Rows from block 10 of a small image embedding model, named by matrix and row number. Rows with one number belong to one channel. Each number is 128 + 24 x the weight over its row's rms, rounded and kept within 0 to 255. All counts start at 0. Numbers have three digits each. After the name is the row's rms in percent of the matrix's.
After each channel's rows are labels from the 100 images, of 14976, where the channel reaches its highest value: "top examples" is what is common among them. Only what is clearly more common there than usual is listed. The data: retinal OCT scans (Kermany 2017).
# convs1: grouped (4 groups) 3x3 conv (model.blocks.10.convs.1.weight, 288x72x3x3, each kernel summed), inputs within the group 0-71
# convs2: expand pointwise conv (model.blocks.10.convs.2.weight, 576x288x1x1, transposed), outputs 0-82

convs1.149 091:138127155142061123139152165144136105102193133132143092132099108159170112107134116102123144148129115159123156153106114126126168129132116095119119144164148080141169106107143111136127120103153105081096139110134125100137
convs2.149 088:141123124125181104141167083115118081166155106126151083160099114123171149177088157109174104127124148132125107133105126075121142118180097145130124141168089136146118122117152145107113101151133143127089130124096132142143141124111124153142139126120153145
top examples: finding: normal

convs1.21 084:115150164127140140169126124110095086123133053121130130102176107153117139186083164142108116106154108125163138119144139098082126149115129169161150121124128153154108131105115129158122137141119168143119133120101130142117
convs2.21 097:118172163096150152142095112081121132128109097144148127150135095138131137142159096098124119136124104137141090147127113117115093100131114142131109111118115120101104097125119130133129123130091116103145074129130120101103079124119170128126094147093136141
top examples: finding: choroidal neovascularization

convs1.267 081:135111127141084103119096111121106098120195101135090143123121132122166126123114158138146115142166130112131127133124112134143116103196122143151161108095166138162113103155074182150147135121125102136152151113153111120122
convs2.267 082:073089107108133157124105119133127087074112132153130118128095141099123158129131081129114145129133126137106177104127132141150105059103143119099132111073130109115129170120147154176124142113125158082131155132105162105115131171144133151113095161138143139
top examples: finding: normal

convs1.173 097:139129126097150155142121113113126127097164114106176129105135125123171126149103116194124115169109142116118132119176128159146146165147156132115108142085141118172189143105126121139113137118163084104136125110109143117163
convs2.173 089:134148133157180119126155132134132129127127150115153095117134144142184142140183172090128096129138102135138149131118139117156142118116156146164098139159089119114109134112097220103114097087139130114085108150127135096071116138139107132136138177148137102
top examples: finding: normal

convs1.106 088:157107113120135162120120099107146103085118113139146136125143142108167133104145118107106151191129164126099154099075109113114130142103096133149144108164138146139154119155109166128082165113149118144120151111170121154168
convs2.106 091:103099094124095113131144083118168132136121110143131173091093096147178183138181128135143123128142119128083137153106147164115121143076122137150130109127129100072144106138128132174093125128162195131139109126150139116143121100121109145092133113140067116
top examples: finding: normal

convs1.210 110:144124185137109159099139151100144127134072137102111095185166131101107118147154104160141111108106132136111094145096119137115119154142118129136176111137118164128134169106163107114135141087149132125152136087168124132131
convs2.210 095:115155130101149128155116142100104119090202137116124096089119143095144118125144198130106135145148141125114178101131111102122116139137107109157161162146147112163132128141133131110144122153172155150111114106142100123100113085123054156114135136088147142
top examples: finding: normal

convs1.240 114:139141118141148119153118095136113142112167122196131160112123077146136109134118181156126141139105134108130118127138130106126088132166130102149106114131129125108132134132133181097138182071121112127179134134166096135152
convs2.240 092:158131078175166104091174135153127118136105120148159116139142170079133106136104132115132162102068152107154085108127124153127132150133138127163126132134141153161089126178160157086104076143128085102147110156131116151147133122140120129145140089163132090
top examples: finding: normal

convs1.179 099:151139141117137135137140137085137129147154143113153096126174085127179110109140101152133141095130197105087111162130141177143143150157122122126078150109133134117172145139147149122148140099153108122103147118108151113103
convs2.179 114:145131133124113140111093113093127070118110108137178155128173127169121168136105136144094112129128136135114051109097086164138144144158141136121141131128097127121138114150102146110149083141132116150189118122103115133124137141170169118114157126143142084
top examples: finding: normal

convs1.234 081:163105130149107153087125171154144130158164120104103156184139123160138168119151117174126110131187145122134143158118122128116112115124170134111141123109147152158119121182153114155162162145132119105097134141155122142118
convs2.234 106:144092151165124123139136159128128076152130150139109126132100125160106151138144148131147115160130139133151136149098138110112087120125147157140125145094129168150103099131164061108136118148138129111151133132113151144109159122122156131179113119102141138
top examples: finding: choroidal neovascularization

convs1.64 088:121184080134098092134145139136110128119114142118118114155143104138163133176106198118125169127116132136132137106129155155111164143119155145136141175162115155126149152133126117106102118103142132117141181132121135183147
convs2.64 106:111097122118131151114128146121097164100142139151167144143145122115154137128074145114124111135141073148111121127143091147136067075144088074092122118129120125110168105154121121106101133141154118104111176111110141145121119099148114113126122161162119103
top examples: finding: choroidal neovascularization

convs1.29 113:168108106122131112115138107123161146141128098174129163113115135115134116130116120147134141145148118107104107125122130091156109109122179132182117118106111130129137119156151097098193128090157138138111128089108186073120
convs2.29 090:086120117137129124147133135153129135180160176119132151142113123147136090116158109178121143150063138127137119118135129114129102095102145145152082102120107152062170127141122121139140110127128119104129117126138140122074136154142103124076121144108156103
top examples: finding: normal

convs1.71 091:139102098136128140104136136118131128119146108131097147107158186163145126111162114111144117137104078086151114087184131142127107117138155147125149105110119133149120141149191141112138129114118126188134125107079121106090
convs2.71 098:134138123123123123148083097105109132119097183121149121123106128116158150151133135122114119103135122107143140160128125111114138138169105142113137084076090134094118094166129136119085123092122151059101118136159112155125095103112120070098144157121174166
top examples: finding: normal

convs1.156 086:148095128137123163135126136123105135133191120096113132157151095117132060157118101141134134132147121117154137122174135124119146149150174155120104143124139130157119130098166133104084087128182098092155156123139136131151
convs2.156 084:141160134136174166162087151134125131157149126114131154109132138140150125130101116172131127113165109091102091114084138127116087138136130128144157128099111111159093126079130140117132101098155098109099124184122109149111136135153115124078171122139111144
top examples: finding: normal

convs1.23 105:131134083131098127142170125130157139126161115165117135126113134077130129075169122125137130173119127101140134147124126149163142141120172095144120128111122142139108149103148102086157086103147120153104117135163155062124
convs2.23 095:143099154129110129128117121137120134122141130162129119152117117099135097159156066143138126133148119131146138135092109139163158138109151107109120122109098148141121137121174136089113137087137149095147111135114121148148138151092119127148093100120147109
top examples: finding: normal

convs1.112 091:105183188145108079150145116100125152126139136133104136161099162135114151151106099158140114130135163101141152147153106143139115135129124128144101206132162136108127117099113164142135178143120142121118120117130154120098
convs2.112 096:147093108140122084123116164106126148127080153116162143140137138156126092091136128121158148162124154126101137111104117104120132139139111122121114122144136126129161122120062127125110112135151107092183063143110161109106154125139130129114132130157118106
top examples: finding: choroidal neovascularization

convs1.87 096:124105107132139106095094151095113113112086085130144129139123125108150142113159127143086171175109101142123167103118066117101141160125117144107146114114094143097083096145121175126114115112126107120123167110149148136146
convs2.87 100:138136122088154134123124157143139137156130176158137168151109091093148138156166141135172120136149122151083092156175146150127127129128152147158159150104145153089127118088136134127096111115122175109119151099135132101149148161139128141128094091129112162
top examples: finding: normal

convs1.287 097:138106130144115102161129127127128125120161106167123148145097097127099143129119146165106129092093124148134136103090129089123104098173157149152120071162160165137110121130135167130159111106139111163156107140162076131125
convs2.287 086:155119121163161167114133107091116098156144173135127131137143131124123097129129171175145151138153119131141165126100159146123136126117100137125134132121102101165074141179145129086117123101126105102176097127136114122101120162146146126105135142127140120
top examples: finding: normal

convs1.281 098:166095099112116122122137092111102154142150093144126121130102129129169131148107168159137098121130089150102131119125084126118124061167121165136131117117140148135108120127133203166149120116126119094123148123165103121150
convs2.281 079:124132093124135138181122148120124141136158100128141139105140081117102135133139096131130117122089139141106124119135130142093138125102133126120111109086125153160126139139158100145093101136115076174102112153112170089135101065091107136131080122143105139
top examples: finding: normal

convs1.204 136:140146141102132132122145147113151109106174141170153110095104123140123087104118116089106114125127145154114162127149103143109121105125122122085197112188129085134176148110117117112131161115149153103124148102097131103136
convs2.204 101:119115096118105172136156123106112091137132100111118136122145124119181158119156086119122145108165141139097132152136122128156162092122094101091098156138152124077132151144129167119131120130141106155128172076145110134134103112141102154143140140119141132
top examples: finding: normal

convs1.53 089:163158100136139165097116142112111125123109161110128097120139197125167099136188108094176093173093113112137120102147126148143106122133111113149131137119133165139118136130142105121106112140142134107130131149083075123130
convs2.53 103:108105113103150183123125109099154103113126113151116133174143097131168156159135129143144097121182139099195179167147090138100110106149111095170141130105107160111131143124153124198141074128138122130102113143151129174135142074137139130179109094158131149
top examples: finding: normal

convs1.242 090:155112142090117093112121136105105143113140126135147069145120120077155157102135148146155112111139130131171165120152158092125090106155093134143102110109121148118172125122133182116156114140152085106144096139130105098114
convs2.242 099:139124082096085120148156085121151095147116149119109109152098159109145178109140125141141130119114142155095105152128140129131147182140126159098140107105125180125098155140118129112126134108114128112134132107155104100093189147124107105107121092148159124
top examples: finding: normal

convs1.45 077:118134129149123107151160136156075107120111156128117112098149133133166128131128168135114138151144133143171161141137093139151140159044142128118148153143183137134101124160140142111104108101113122126131197139123123131149
convs2.45 103:104147172156095131109110127126158176100136153164113129142101134089132132149134154150164149156131150148117115124137107110098136125125130138158122157117153071086112154114114096095111100138085114124084124119136163129135157128113127137105146115106116098
top examples: finding: choroidal neovascularization

convs1.76 103:164109100144173193151109136134175102126139131134141138107167098092157098115140152117080129140168140132106121114118116087122110116125088152158158108131080162128133127127139123114106108127167143143131127179133124139120
convs2.76 096:137148131136103131132111104172158116146129101090108136121147096128127141095147134116162111132148121173113135135139142175139122113182160164169130134132117126125170088137182161147131103109117163077125107119137118094132138134123143161101119112121115125
top examples: finding: normal

convs1.269 093:138170133120099108153142087119094099129165096131105126133135118113151120124144176142112103166098123122110138115107132129168159105171109108176153108116132158113141138131109152148128171112159133156161157163158085095141
convs2.269 089:143157171142124155143162129154119098160149151112088129126123125114097110145153146132138101143138163089122111092134109165160125107138063124151105084134144108141128154159132123160164114125156130110124098148142116128173124136152156139140104144183138114
top examples: finding: normal

convs1.66 088:128159145124151163142123106139153107167101139134118125107112098134120157117072142118140137126138130163150136118107099133094163143104156124124130108150130135117074131110134137099156121123149111125106140207163201119115
convs2.66 104:104124131146134147164135125115125100126147122100140144155094090165099075152150127095114165130122100143136131117123094139144147116146149119146142109124111125144097137102126095153118144141109165155132163116099184115123130112116167145145121146135132113
top examples: finding: choroidal neovascularization

convs1.130 112:161132114136143111121098140101113123114086094130171141130156116085137115110158125119038139169143118101117166073130125145120142126092083148153128101100109152124100108133123152118095114123138145138101137135126106126138
convs2.130 102:134134125137138125145128139094159078190112173099143151116101097133172099139150122132152107131154145142119131126154160140139142165124121160158131143141097120062135105113097178130140124140114159090167109099102137095194118145095077127140134148130082098
top examples: finding: normal

convs1.186 087:132120130151157164107124125124113102153118093077103117189158146113139076132153118128154091113131125129141113127111121103127172140152128155128097128093163143122123169114155094116112135134185127103147156099168109116108
convs2.186 095:170126134175135151144091112102124129100098151119106140151122123109159113170092122190066142097144088102151099114121091125146099111162157118168087104157086147164127158079114143148093145144153098160119116139130123118130138152177132129141146154127104184
top examples: finding: normal

convs1.276 123:104153143114112071104172084099084102114120134126097124119137098090108131144144130146104111113130117103099143117111124090109137119103152134173127092140101131089148147111146145135139153133126090181171139128125105085115
convs2.276 095:107086104108124133144140178137126160124084115104163182158119093189140148139081157120161124137085132129137169124142115092147181112133123130124126135118169099140075134139191141132145138126130112130146091133118154108111166114144113123154125147113100147
top examples: finding: normal

convs1.78 091:132101129136122150135128136132185113102111134149147146096156126140150129133138153097135141183171152127085165051148114127134144128114085146124165088117109155110166111144125152155100126127135132146147161150132096142134
convs2.78 090:163168109168153125141130094132107132152143116139115153069091116077102126116126115129137121164123123125126118152118151109164126138089160112131122105147094120169127139159100149130137156136164109121150127139117112161148152093134130109134139157133129129
top examples: finding: normal

convs1.168 100:105098105106163150122129120127159127112176110103203111110106112154172139151102130165131154147165122084150114133150127126120167139144139119132112105117155084128186107122147120136122100141160102092110120120146132137129
convs2.168 092:133127134118193131130078092111142157126160113128153107166155123114141129146139121088140105139171149103150111128102141150170132120102089115143081136150084135132127099112143164117119075136154145082158105108144121116103100124134100096139135172150135107
top examples: finding: normal

convs1.51 089:159128094155118125120149109143140139129132092131155173129131155101110098111094123102131139173125107129125136139135134092136111130150125114146122119099136154138140125139161110089206116115154140175116122096102203104118
convs2.51 095:117135129127122134123123101161104128167124149115107139111145158135147164072092174090131121101119129130128122116145131161152101129128137148152135138122126179110199085110082146120125129135145133118110123084131108132113117180170110120094139120104106147
top examples: finding: normal

convs1.232 104:113143142110138158155084083152118136147123140129195177156145139115107140125148088120122128067091111088136115146103093121146133123117187169122124123141131116140141146130138115079131124115140135125122129106099145164111
convs2.232 099:124091140096073123113117127128174093170091136140131120139154120074124132162164137163095108128131099145184134123157119140103089162186108113106106139103122127143093116147116099128124110129100109155085119106172095132137121081112129115124118128131122136
top examples: finding: choroidal neovascularization

convs1.117 094:159108138119136106132109143144162147115110135166118122114163140166108118093073117122126123127175096116107136129129097113141169136128130128103119115111134164084150165097112140150090122142168123158101129192167148116102
convs2.117 096:131156152121141124123093146110131161136139100086159203117155080139134147108195149122176157127132127150124118108134125100126112130082149144140109134147106124077095150155163141116109132108116143158102137162174111127151119199093119107109140119100147116
top examples: finding: normal

convs1.89 096:146121079131166181120128159122148104122111143132147149111148111113171092097147118120152125152155132136123144163125132062113114181135126120125148110133091144150127102148145165159114149135148111185096144160143120125113
convs2.89 095:153116144143108099100117117147116116134151129148086083109116082129135114123130110123120110130099147113098123129111145168086136133111089111116131111108166153169097131100135160130147075158160128114117123088133069138132102093140110109136084074155116116
top examples: finding: normal

convs1.146 092:103105141113068127145100115126101140135152075131085126158174110118112131141102138133129118126123109130152095120077115118163150135139123122158108153077121142116126138143143130145073099126123065175112149125142117132112
convs2.146 103:117139115125139172127107132132144140104122108106120099097129116120135092146129129130113172101135116105095100160119169124130100152109162131129120103164141148104117119088106115135192101148147132167147114105165132106102118142112134156123131146111126118
top examples: finding: diabetic macular edema

convs1.216 081:155140133135115136088119121107132135102166111111119078109093100109150166121119179188139132127137127129144155138168132130109065107155107131141122106116118162100157120132166159113141137131093097121127123156152106079134
convs2.216 090:103092138104138091129134109137100151136138162095103142132101155113135157130164160141105142095115082118141126111097170115111144158129098123112094140137146111085121126165133129128092096125104099145116106132139145152095141149125094118125113121075119085
top examples: finding: normal

convs1.191 073:130080129146114147125089103125127112152107103119114125175146132164131126179133107151141133147109136146092090146149127136107127159170146152105131124114163121158138149117171167116120117130129120139151111085185076097151
convs2.191 094:137120098188107111138128109077136094103141142099088153105149113130158135109148133181104140091134144145142111131121133117128127132155098142140115140139144139165085146155112161138136139116135111119153143142144154135131118080143128132134138135167112163
top examples: finding: normal

convs1.155 127:133160173119119144116135119090122097132105156146126105155120142109151103141119109131094123125133122134091150140136131154115137134122158101129194111151139097150124146103136132108154167091156186104158152075158097095118
convs2.155 095:122078141169130129104143129174131142077149056118146139109177124081172125157141141148120128144107093119102115106115142137124102134139139118138087119109096120180126108123136127154168128146100097141154110142097173139106108109132110127140138146180079126
top examples: finding: normal

convs1.206 079:104130105099114145128126113141123148127115100128148142150114116131129121121190164133149161176165140132151110122117112119147089118093123135122110107148140131107162196133145118134170173140121187101139141157113100143172
convs2.206 097:162133061108135102116111177124112114108164152107133136135118108093127178110105152113119125104111090092115105105136105118107150147155101109127155098129102178147104153082110097099117154095105126079126149150135134114154113095112151133124141192134109118
top examples: finding: choroidal neovascularization

convs1.125 083:109133096110106131110107126104148119111110109147103176122164100102146151104146120114071133137152148126091156080126099133093146099113074119124159097113131140152132124170171133147084123126141116120159146113129151168117
convs2.125 103:101138146148128171135097107135122181123116128131092166128096153142127079151128199137078123131109103125138133126123119099095099128151124135126119096125125127152163143133100144119158161137122143135102136126141177168138127108160100092136130188110121106
top examples: finding: normal

convs1.277 081:170145121102102122097136165108134121120152106135111127151125087141144137144127119140138072126142102175151132083145148099131111090150140127146124124082151179139143115122130143179198150136125139105124144151148105156144
convs2.277 094:104141151128174124148079114173096167120134110109101135124135129158111157103099185116126161130147116141150124150113111133127083101165145120148119101114117141123140123099083071121152142148148169134134105145115151133119147146146155154138125104133088070
top examples: finding: normal

convs1.167 092:121120105129141132123116122097131154155106143093162148115110090145113117138165160121139133152091132153155100182124107117139100101121116158151114134147120211125065159136138120151129133148156119149120120152121178140133
convs2.167 096:127092164126118105137148113139123118128127100126131121141128175154138112137081129179070141151126140111127112142131144143139146092093137161132138167179127098157097098138111090138140148116159115107109157041131100108137109133138158144152159137119141145
top examples: finding: choroidal neovascularization