python train.py --dataset="retinal OCT scans (Kermany 2017)" --targets=["finding"] --depths=[3, 3, 8, 3] --optimizer="normuon" --muon_scale="spectral" --momentum=0.85 --nesterov=true --orthogonalizer="newton_schulz_5" --weight_decay=0.02 --adamw_weight_decay_other_params=0.01
Rows from block 13, named by matrix and row number. Each number is 128 + 24 x the weight over its row's rms, rounded and kept within 0 to 255. All counts start at 0. Numbers have three digits each. After the name is the row's rms in percent of the matrix's.
# convs0: reduce pointwise conv (model.blocks.13.convs.0.weight, 288x576x1x1), inputs 192-383
convs0.50 102:135089137140168146112160144121123135121166099084137138124145158096110139123112105080105154132152103151119129103123168125157134127159109131111090142156117083122089094128124114129125126106131116130113140137138103088159106084132129117139139106165106100131160097122114100088094119155116184118155127101105108119146136128119120116142133132096175153131140155118136135071138119114137098117078104141132193142130124149117120113134072127114122134127124129049071149126057103145125092119151105152125155106092149138140128121117132081091134157102124205094117131074168109102119143124085139124
convs0.51 092:113157132104171148153148152124123110084121146119157144145110136143104132142127094090131121098116120149141193138115146133113085114083146127136102130112149104095133167129094082136168124164124113133116152160120119141110098145115086137124154112115155157067159108143149143132115110072140162125132135121139139120115160116135109118127103091138134112129155096125123106129173171119168100091139139134102124126120149122075125130158104165123135143092125162093099109155158132080130162157193141117108169173170148136132118144148113110126109112143112158139137134121121112156135144159073092107
convs0.52 092:142130143161135180115123118111118101130146133133161130128103117145134118108136159163130109141095119102157137114148159130141098102128100122112139153104096116145176114165115128140134122096125151124166127096170116135152104173117139175134129114093134102118107122126131133143097140086119187108140118165123155118124160113144121169111122132115138118103129101092126126128159130187144102151137144156112156106134171117161146107108108153139103172095115147130166090116091123082129139130093133124068098190104118152114151117149103131129122101130119135118156138109127120127128141161110095129
convs0.53 100:136115104150113164127116108135131137117094135099131121149151096167183140104149114163129117156142103130169068119082140130096151102144076157139113084126100114151146147101136185090091127195109091146122159086126104158133149102156146086143136129127099130168152134103131153116095136113136140140141147125139136132106189112138153130072092101103125159105083152109122135116103120104143079157153176104121094098112135098162144113139125107106136120117098147116151122125100121106148148047146095130160129149130131145123166132128158104173165136136129151121083052099091080120106082145128092131
convs0.54 093:159130139148086111110094086150119095144091106107154131121147129131122145175117084136127079124157123136090121157139089121114128118143121157108125139103121134109130087112136102107154164151114102158143168082177138110144132094125134136142093124163094154088156176145110142109144127087095096141109108178138171151141160118138128133119115146114101161140083144132117150155102120083113130150161098111142103135109117132187160128155129097117138119088129153098064156135153182096114125144096135103172172096103117096132149091129145109113136146106148153139132105153154154118119096137150158126
convs0.55 099:108167123124114166153117150124123129202104100120108154120138132135171092144125096109104114155150098126161136113184126159151114146143126158118123164127093140133137095131125118099143172111100101124111126155139139171155134118119162159117163125134105129108154153133133160156119145133134138162165133123164103148175090127117084141183164139134128077143140096156097171108125119119116123164102091142128147115117120129153162102130089129127144122113106171098090113146120110168102138085147131121117091170100104106117081097135160144131172116177130140114130108137099099104117127118078145137
convs0.56 105:134165100131138140085124126125135108117156127106155158142161109167139149159137075154129167111156133125141083144166142131128152204118178127121151176120091105166093115114147135169141147093114132136131141126151122094111141117097113111159123128165125136164138155155092105109140127105119129122134141134120108148139131112121176135114097203138102109140144165180118176122164109130154117083105116093161148145131172099144110104136094113108131108126109099125150092135110104133130154138132157126102086120078148137130145127146109151121137139120110151157163128137138127133129137136143132143
convs0.57 098:159159097108149146093103134113110127115134113102145095110150112125172157131157103105106128138112124123125148092089162120151109168105107112105092154117116123123140119131123169114149126122126143095174145117109155149166137127088137132093087146189095093107085110184149119141164122136096149164138116131149143124111163157139137121113123145154110133108136174151130163121118155181095139079116119116153115128129115128154106126123155150086154168150114089125102145118126173079122108173129138141146157147124105095126117100116126112146135133137139172108132136152118101122144111100080113135
convs0.58 097:124121126127108113113176113123141155131096134102132117113107131119123136158112105099099187130140164170145133161094179143125172126115113142118116165132121128126122117151111137138121110132148127090128122080158161175105147117110121135131066120159170089145130110167127113143126125103091132135141150134138116111120145145095111109085163158083108130122154156098108151113114118139101113092136137121097141135154112124165104159112103073171106111082126129136149104125158139166106086138121118139127084111105112113160135091126147154114118124090142126121105152147090126122137154141070146094
convs0.59 100:116162103140129140103159134108124107120095116114115170123131140129115129128123174101117154147121100156155082127118192137133119186129121138125163127146146107135104147177139116121158086120125142147129149130115139105171136021068154113136141165104112131095123155141142100123140137103108115138122123139162169158096099124176110105110151139102130133135086141136132166076095120123095128142112121188122138144131134114159109125129121099114113108144114158111103132156129129157120102097140123148143140124117121125144138130126134136116158127161144143127131144143097114152144127104175094129
convs0.60 095:126101164138072120097092137133140129152080091125142155122151099105102118114098136122126122133100097085164129117133104116129112119103096123151117116144085127148134171087096123119132113107130136098124152105173130139122119070132128150116136123111116133132139096112140105115148117101108116144113112137101070151130101133129119127123133159146118144080126077140092132149128115135111107161063144116084132153124193149110090160173143152061125107102061131146120146154123126132137133103097137120116134124101119150137160123146127159124131136131148145107098163085148095137128104119133148146
convs0.61 088:127146134124147109205122084138108147135121136134112138136133133130112144155115135146111107142115113119134122135113115183137149079182095172134120080154131091060125078098131118106104135147144108112148184167112118131134183128115137115154120085135131117138162158114163121120118108104160107126119098153139130173111106125163130093113152153096091129116083062175165129131095169088125085166140119137130127127144131165111089115146150112123179092147110114099104118098134133067139170105093097143174156134123156094107110110139158097121123163128115146132157112175135129119151126128184117104
convs0.62 097:090088121153101121111137139115162121102110110134124136121141151100127120164147185144121138155112128180092174134132100120120109152120095174124125115114113093113137164126126085139104125113104147164109119131120130134128143142093094157112148158149104127120124124101154125198132134143103140133119095158155108105140095138140124127138162160137111110125113198104114144121137145152109093106073092132153156134125148142106083131109134143113092165112085110112132123130116114183107117106133135084136146098114074135122136125181099174094110118161118160141142093134090123125119125121150136129
convs0.63 093:158127125118126131156086138096138097159132068102111139117119109141120137123103136135118126129098090122101132129093104136149096121132083144154120132115151101116124157135085138096117136128158126131112109077145086144130132073029114094158158100138129119116144121166146138114146120103164110110125119122120112126134111089154124138079118128147130136081128147100124148154120128097132130102125128101092098123142144133115150074143123106117124120114075149144110120124089155100131119103175104108130100115144126138110127155062153110106089112154124152104116127088134117073190101100099103111
convs0.64 111:137071080104126132108100076121116135105130169111114091142139151124120158154127175157085103139145132123149092154109129111120142148116130163103129142127142137098136110088146115102102120150142104097193109147097080158110099116098093113104131087148168142127152110136112115143143160117105122112113115127116154179157106113125105147122144128143110128090129167174129122100138137126102140141135119129065108120123101128182094175170155101156151117170147135124157078114116150149114077112137082168127098140101124162093096125145124146104127136163124124123120153141147110122118173114167112107
convs0.65 100:121141161094107166123121159168156107104130128137118143142155145134123107113137112140155133181114105109104154157096103156140095116138114113082118124089115127124124140092134108140130144125150135140073118142116168109130098083170115096131177074147189141128109157178130135130133090127151171150150141110117147128124143107143111158105112090118135140100129163147128137149121092152119137171125129158193122151118166117112168086115192133098122122138109121127115144149136154134119143125095131144127122094106146121138143105134091099121105111127134180148122120142142149082125105114085099137
convs0.66 101:149120110147106115104142145133119144117103136158132103132116104170151119126153077111131124130162152107129178153148100104177147133127126122133091099142113123146165150142161157108171120141107109120110130102130148130161173124130134157116154182148105104106123162119083158134124134105153115113117138116127148144146142106138139111143093136169106113115139127092099132109144141069127118127164114121074220177115134123128159144163088136128136133123095097134141130139132126076110087120119149122126086152119142124161121116128123132159107142098120088139137140151154154128150081157094163148
convs0.67 096:119141092165151160112160102098105089136153108085118152099112090113132078134129161134131168130110138124144118122162137120115106059090126094136118116136204145181119145159132170163099095166154144149105186170107123130173179125149111098089134169128161141111110167158174146142140145152138159136111102154144093124074119127129089136150111123120143141147147112162120096127094131099148106175123182111124128139089103119142127169133115114147120120136106096165096142143174115126112135155155138146133117117156097146182154174121115184132143132148163132107121145164122106146118150119137132103
convs0.68 100:126172133159094124116143114112177145156154100143107158159110163110138143147134122137137187107100120129105165122142154139124114138106079085118114146138122111110118146128132126098125134108106128108115117137119094140119194110110128134115206160114193148093155143071126155165114159130118116144132118103132131130144130083111132158169107095112149121105138144115099115125141128126142163100091135069130111134119139149132129141139149157071177160131114130111104120157092125137158117123100141161124132150125081161183124102116159102099115111145130133136140143116157129090129170127143157109
convs0.69 102:111131136133126163158117124154112153199118139101118142116113113150098136148111140124137166130123144088111133123120110140155118113154122139129137146083115127113149097076064108096166143111123142122151166146140134128154089087182074138133136146108123162126169137121143178118114119081125108146110117085144147113104089073134146109148168083135192161156132117109126134122138109144112102131107107097094085137149135156104144121164158159107141106058139104134083104126091146127165145115156076129131111116108094147156131123091153201134146070125140140113148085111165109136103038117101128149
convs0.70 105:105075143136134129137084128153102186104121142099136160146138135135101142100137112143120178155135112133110111138121195122063131145123103102116149155100092091144115170090139140120103136129167121113110106109092127120112098149165109106139105140105127153106128126123150093135124187139127101124114122146125117100161142127136134118112157091115153116182123122135142110152135128108133177138115163123155108115128153125133138156131132166146137130141109139157081103100103173063152101115149134147127109150143143154162121114124124131147148146097131137155115097121138140118090137119076093126
convs0.71 099:071098133127132098139103135133101072111110129153118193116118097130169104127153146132088138150155099133161110151116139115109132096134126098123097148137153123124154135171127114115128119179139137095119091095160165117137148147130128163135080161122131147121091144091154133151136162133187127113100154132127153129165138155154130144104114148153136125121129125146149164130136089134125104134136105135133138109153117145108142130124126152118139121140132125121149112125113135148179127136116138085129158177137166132146128122141108147160129120138113139143111176116080149142134140123117125141
convs0.72 095:134095122116102100151165057099104146127135135112118123130121143130145130106139084123131086101155134122097113148106084138143115086119106077113136133148125092120122136090103130086130160131151104146120138107134111141116114085100102115104094140126106096140132177154155157153123135127092146130155099121072109100111092119142149142124143112122128134145124095114139156130104101183102123152141134101138122148143105123123158141158103124172133105146091131158161163110132123151093114064135098152098161157110078155127119185092127142122117125146135131132121138145136135113119135107136081116
convs0.73 104:130082117138161148182185136103110085129142146128131143137070075149128133158098106133129147139119146104189155118092108108128120064117148139122141145140135116101144129128152146092128104098120091149154115145130121146120160149106210097071132189165137076113088109138153125087145119103122124137138086130149138104118144175135163129122156121148102153151172142145155151138137150160103186118065130134111113118128131150153093131120151124131107158119115115121127141113134117154148128159127129132152117109162107171132136115107158133116148143123128155127118129121127142172161153127108108144
convs0.74 103:118127082149089100094137129124126117137116158130130104158120109120129109101117147107133108095094183116121163124165105146124130111103110125153112180116109159170129083167086143132130114117132137152164164169152139120192144119170158161130117129088154138169108125139146099113126130139117123111140114144063134153130132167132091137192135119121194101123136144168128118116146135098101150150142135090142154121141139152144138107110142140116124126161123125121121113122134113134153125124128157124119144114121117101119152086079095162129140126171128114115150116111076140097134136122119132151
convs0.75 094:132131131116132180121083129120153159130186121138130129091157115155144145152111162115109122122083106090142113126107124176133123097106129103119140122117142199143129147144135099117108146109141142091123125100119139134126124183098119143155119121171142152136108093106130117177119168128135103121101112133137151104125112109083153081155138180111111105143145117158132131099138131161115121123115152144125080086130102115116091126103113163124152125130129136107080160144100051102180148116149135117114144120122147093151137082139120117153110111179130139071140091141114167099124101125138154115
convs0.76 109:123131132090103119096174111111142167162142122117117122145135101145115131148118145195127149148104099102109118117178135150125154121199113136114115131128164171125179118159106128185144155130136161153159167161099125123155182149147157111132118150130104142112120139146135127113091107125108124131141150130042119151107123138157150189113136177151123156103132149123169137134131129120110130126151150134107138162143128150107125146139142114112158094130125107112164176185121139100119135107219164137112100129139125142126150137124208114108114152138143117157080172163141100141143109087094122103
convs0.77 098:193140154117134100122111140122193145151151163122119165134113125097101102119115117141089119118121107101125114119132114160147137150141124097120144073157206119176140165114116157147107128107118143095120131140096138133113139138086154158106117134087123092154133131123111115117117116095137133126076118149107124115132157125055108105140155149123131125137123139134151148151115131112154131135133118151136069135113136122132096186122124144106133123087099096130119123177096150100106166125144141127136144071109183134143113138136126103138112124105132140147127202148169116127110115085093131159
convs0.78 100:114172099147120203137121105131146107110137144076058139105131144158089112113093091090120125127145156100114112105123152169110086100164111080181096153117120108144102153099136108127136106092133110127132137126134118156147158126153132135148121127115158144146141116146129084148128115120136191156128144168161102138095155120145111183170104137112124146115126104092140150112131087118133132157123121177097138116142096073148136105120122122102120163112130090109101096133133152158134117134137141135131154101136117118182136136113135151133114088136145125100128155128092139138140140144135122154
convs0.79 099:177120120134124140144171097116183107069095111119137123107143172108149149125130166103078120099081192116110104128126117164142073130142139113109138123102135092143115108092119166144140107156109153137091135124130125093119113109158093143134155169150118108089118146151121113110123194117158106133157131129095167119130127131123125111164054187192120158104147120139115169109121147123097132122115084095118122140152107122180132114138101099120123126118119173118122168122159152149118161104153103111149099140142115108158109170130106131107127113126164113141112128127092134102132123160112188093
convs0.80 105:142159126140093124089139163147124118120130162163125129135111108135135115117143142122132121119129150101151094136118127164155115101131160083128144099136128132078148071101131166138110098143120125078104142126109134105110115143149161131139156153127141086157095065135120135137106158135135093112100117140111161180111117149140123110070121155152137145126120089080119161154120091152161144132120147098121067155155169138106138145145130134155090139125122117147150125085107143130137175117170129111116126122145127151096113117135133111153139128144103117143136116157076144146162132087089131140
convs0.81 095:151107093149126158153160096143150142104123107125130136114093121091099124108188126111171101116086129136131088177103140138115054148094128138130095143116142120128161108111080119100153116115130119095193162127093076112100136131100137135097129126088104157130096109108142133096166118135093131178124100128127121154116085086110144145147115138101127135104129127128129136147166113141134130121139142138106125131115089127130107161127150153125177143143118141109127106092132101118135069179132138148128129198089113155121170125113158176115131130144150115137175168149120148125105101165112105117
convs0.82 109:154111117151130140162129116153122108159159103131096135122140114153118103101132152108132145102142124139126163132124179135150132140098127119140086134113113149122082110142136094126145152152116125110154164096107153148131178112107126130130158116170105184123182137131099134088139105142097167125146152132160138132117121113120107171173098164100110122146086127181175104106145118178129118132129107104119130110106122113129127114091112114067152142141139123125123125134130133166096125123157099107137158107132135110115135069103126104103162164134124145148145138119170131133136166136145123142
convs0.83 100:132117115126093132102093152106077091136118131098101141120081132077137096148124147175140104112155128121136144145114128152124160107100140111136107089119139138125100096139114090096174121141104109127151128135115152151102128195107107145093119100099151103135188138140110110137129138153097134115089090095122140115057150136078091138140135114154121103127136147142164109179143109153110099126101115143151117130109135135100114119139111078108109112127114150168096117126124123129142102129152140134120086115093144107101129106168114126136139130156111134117125122112175123122097150109128114133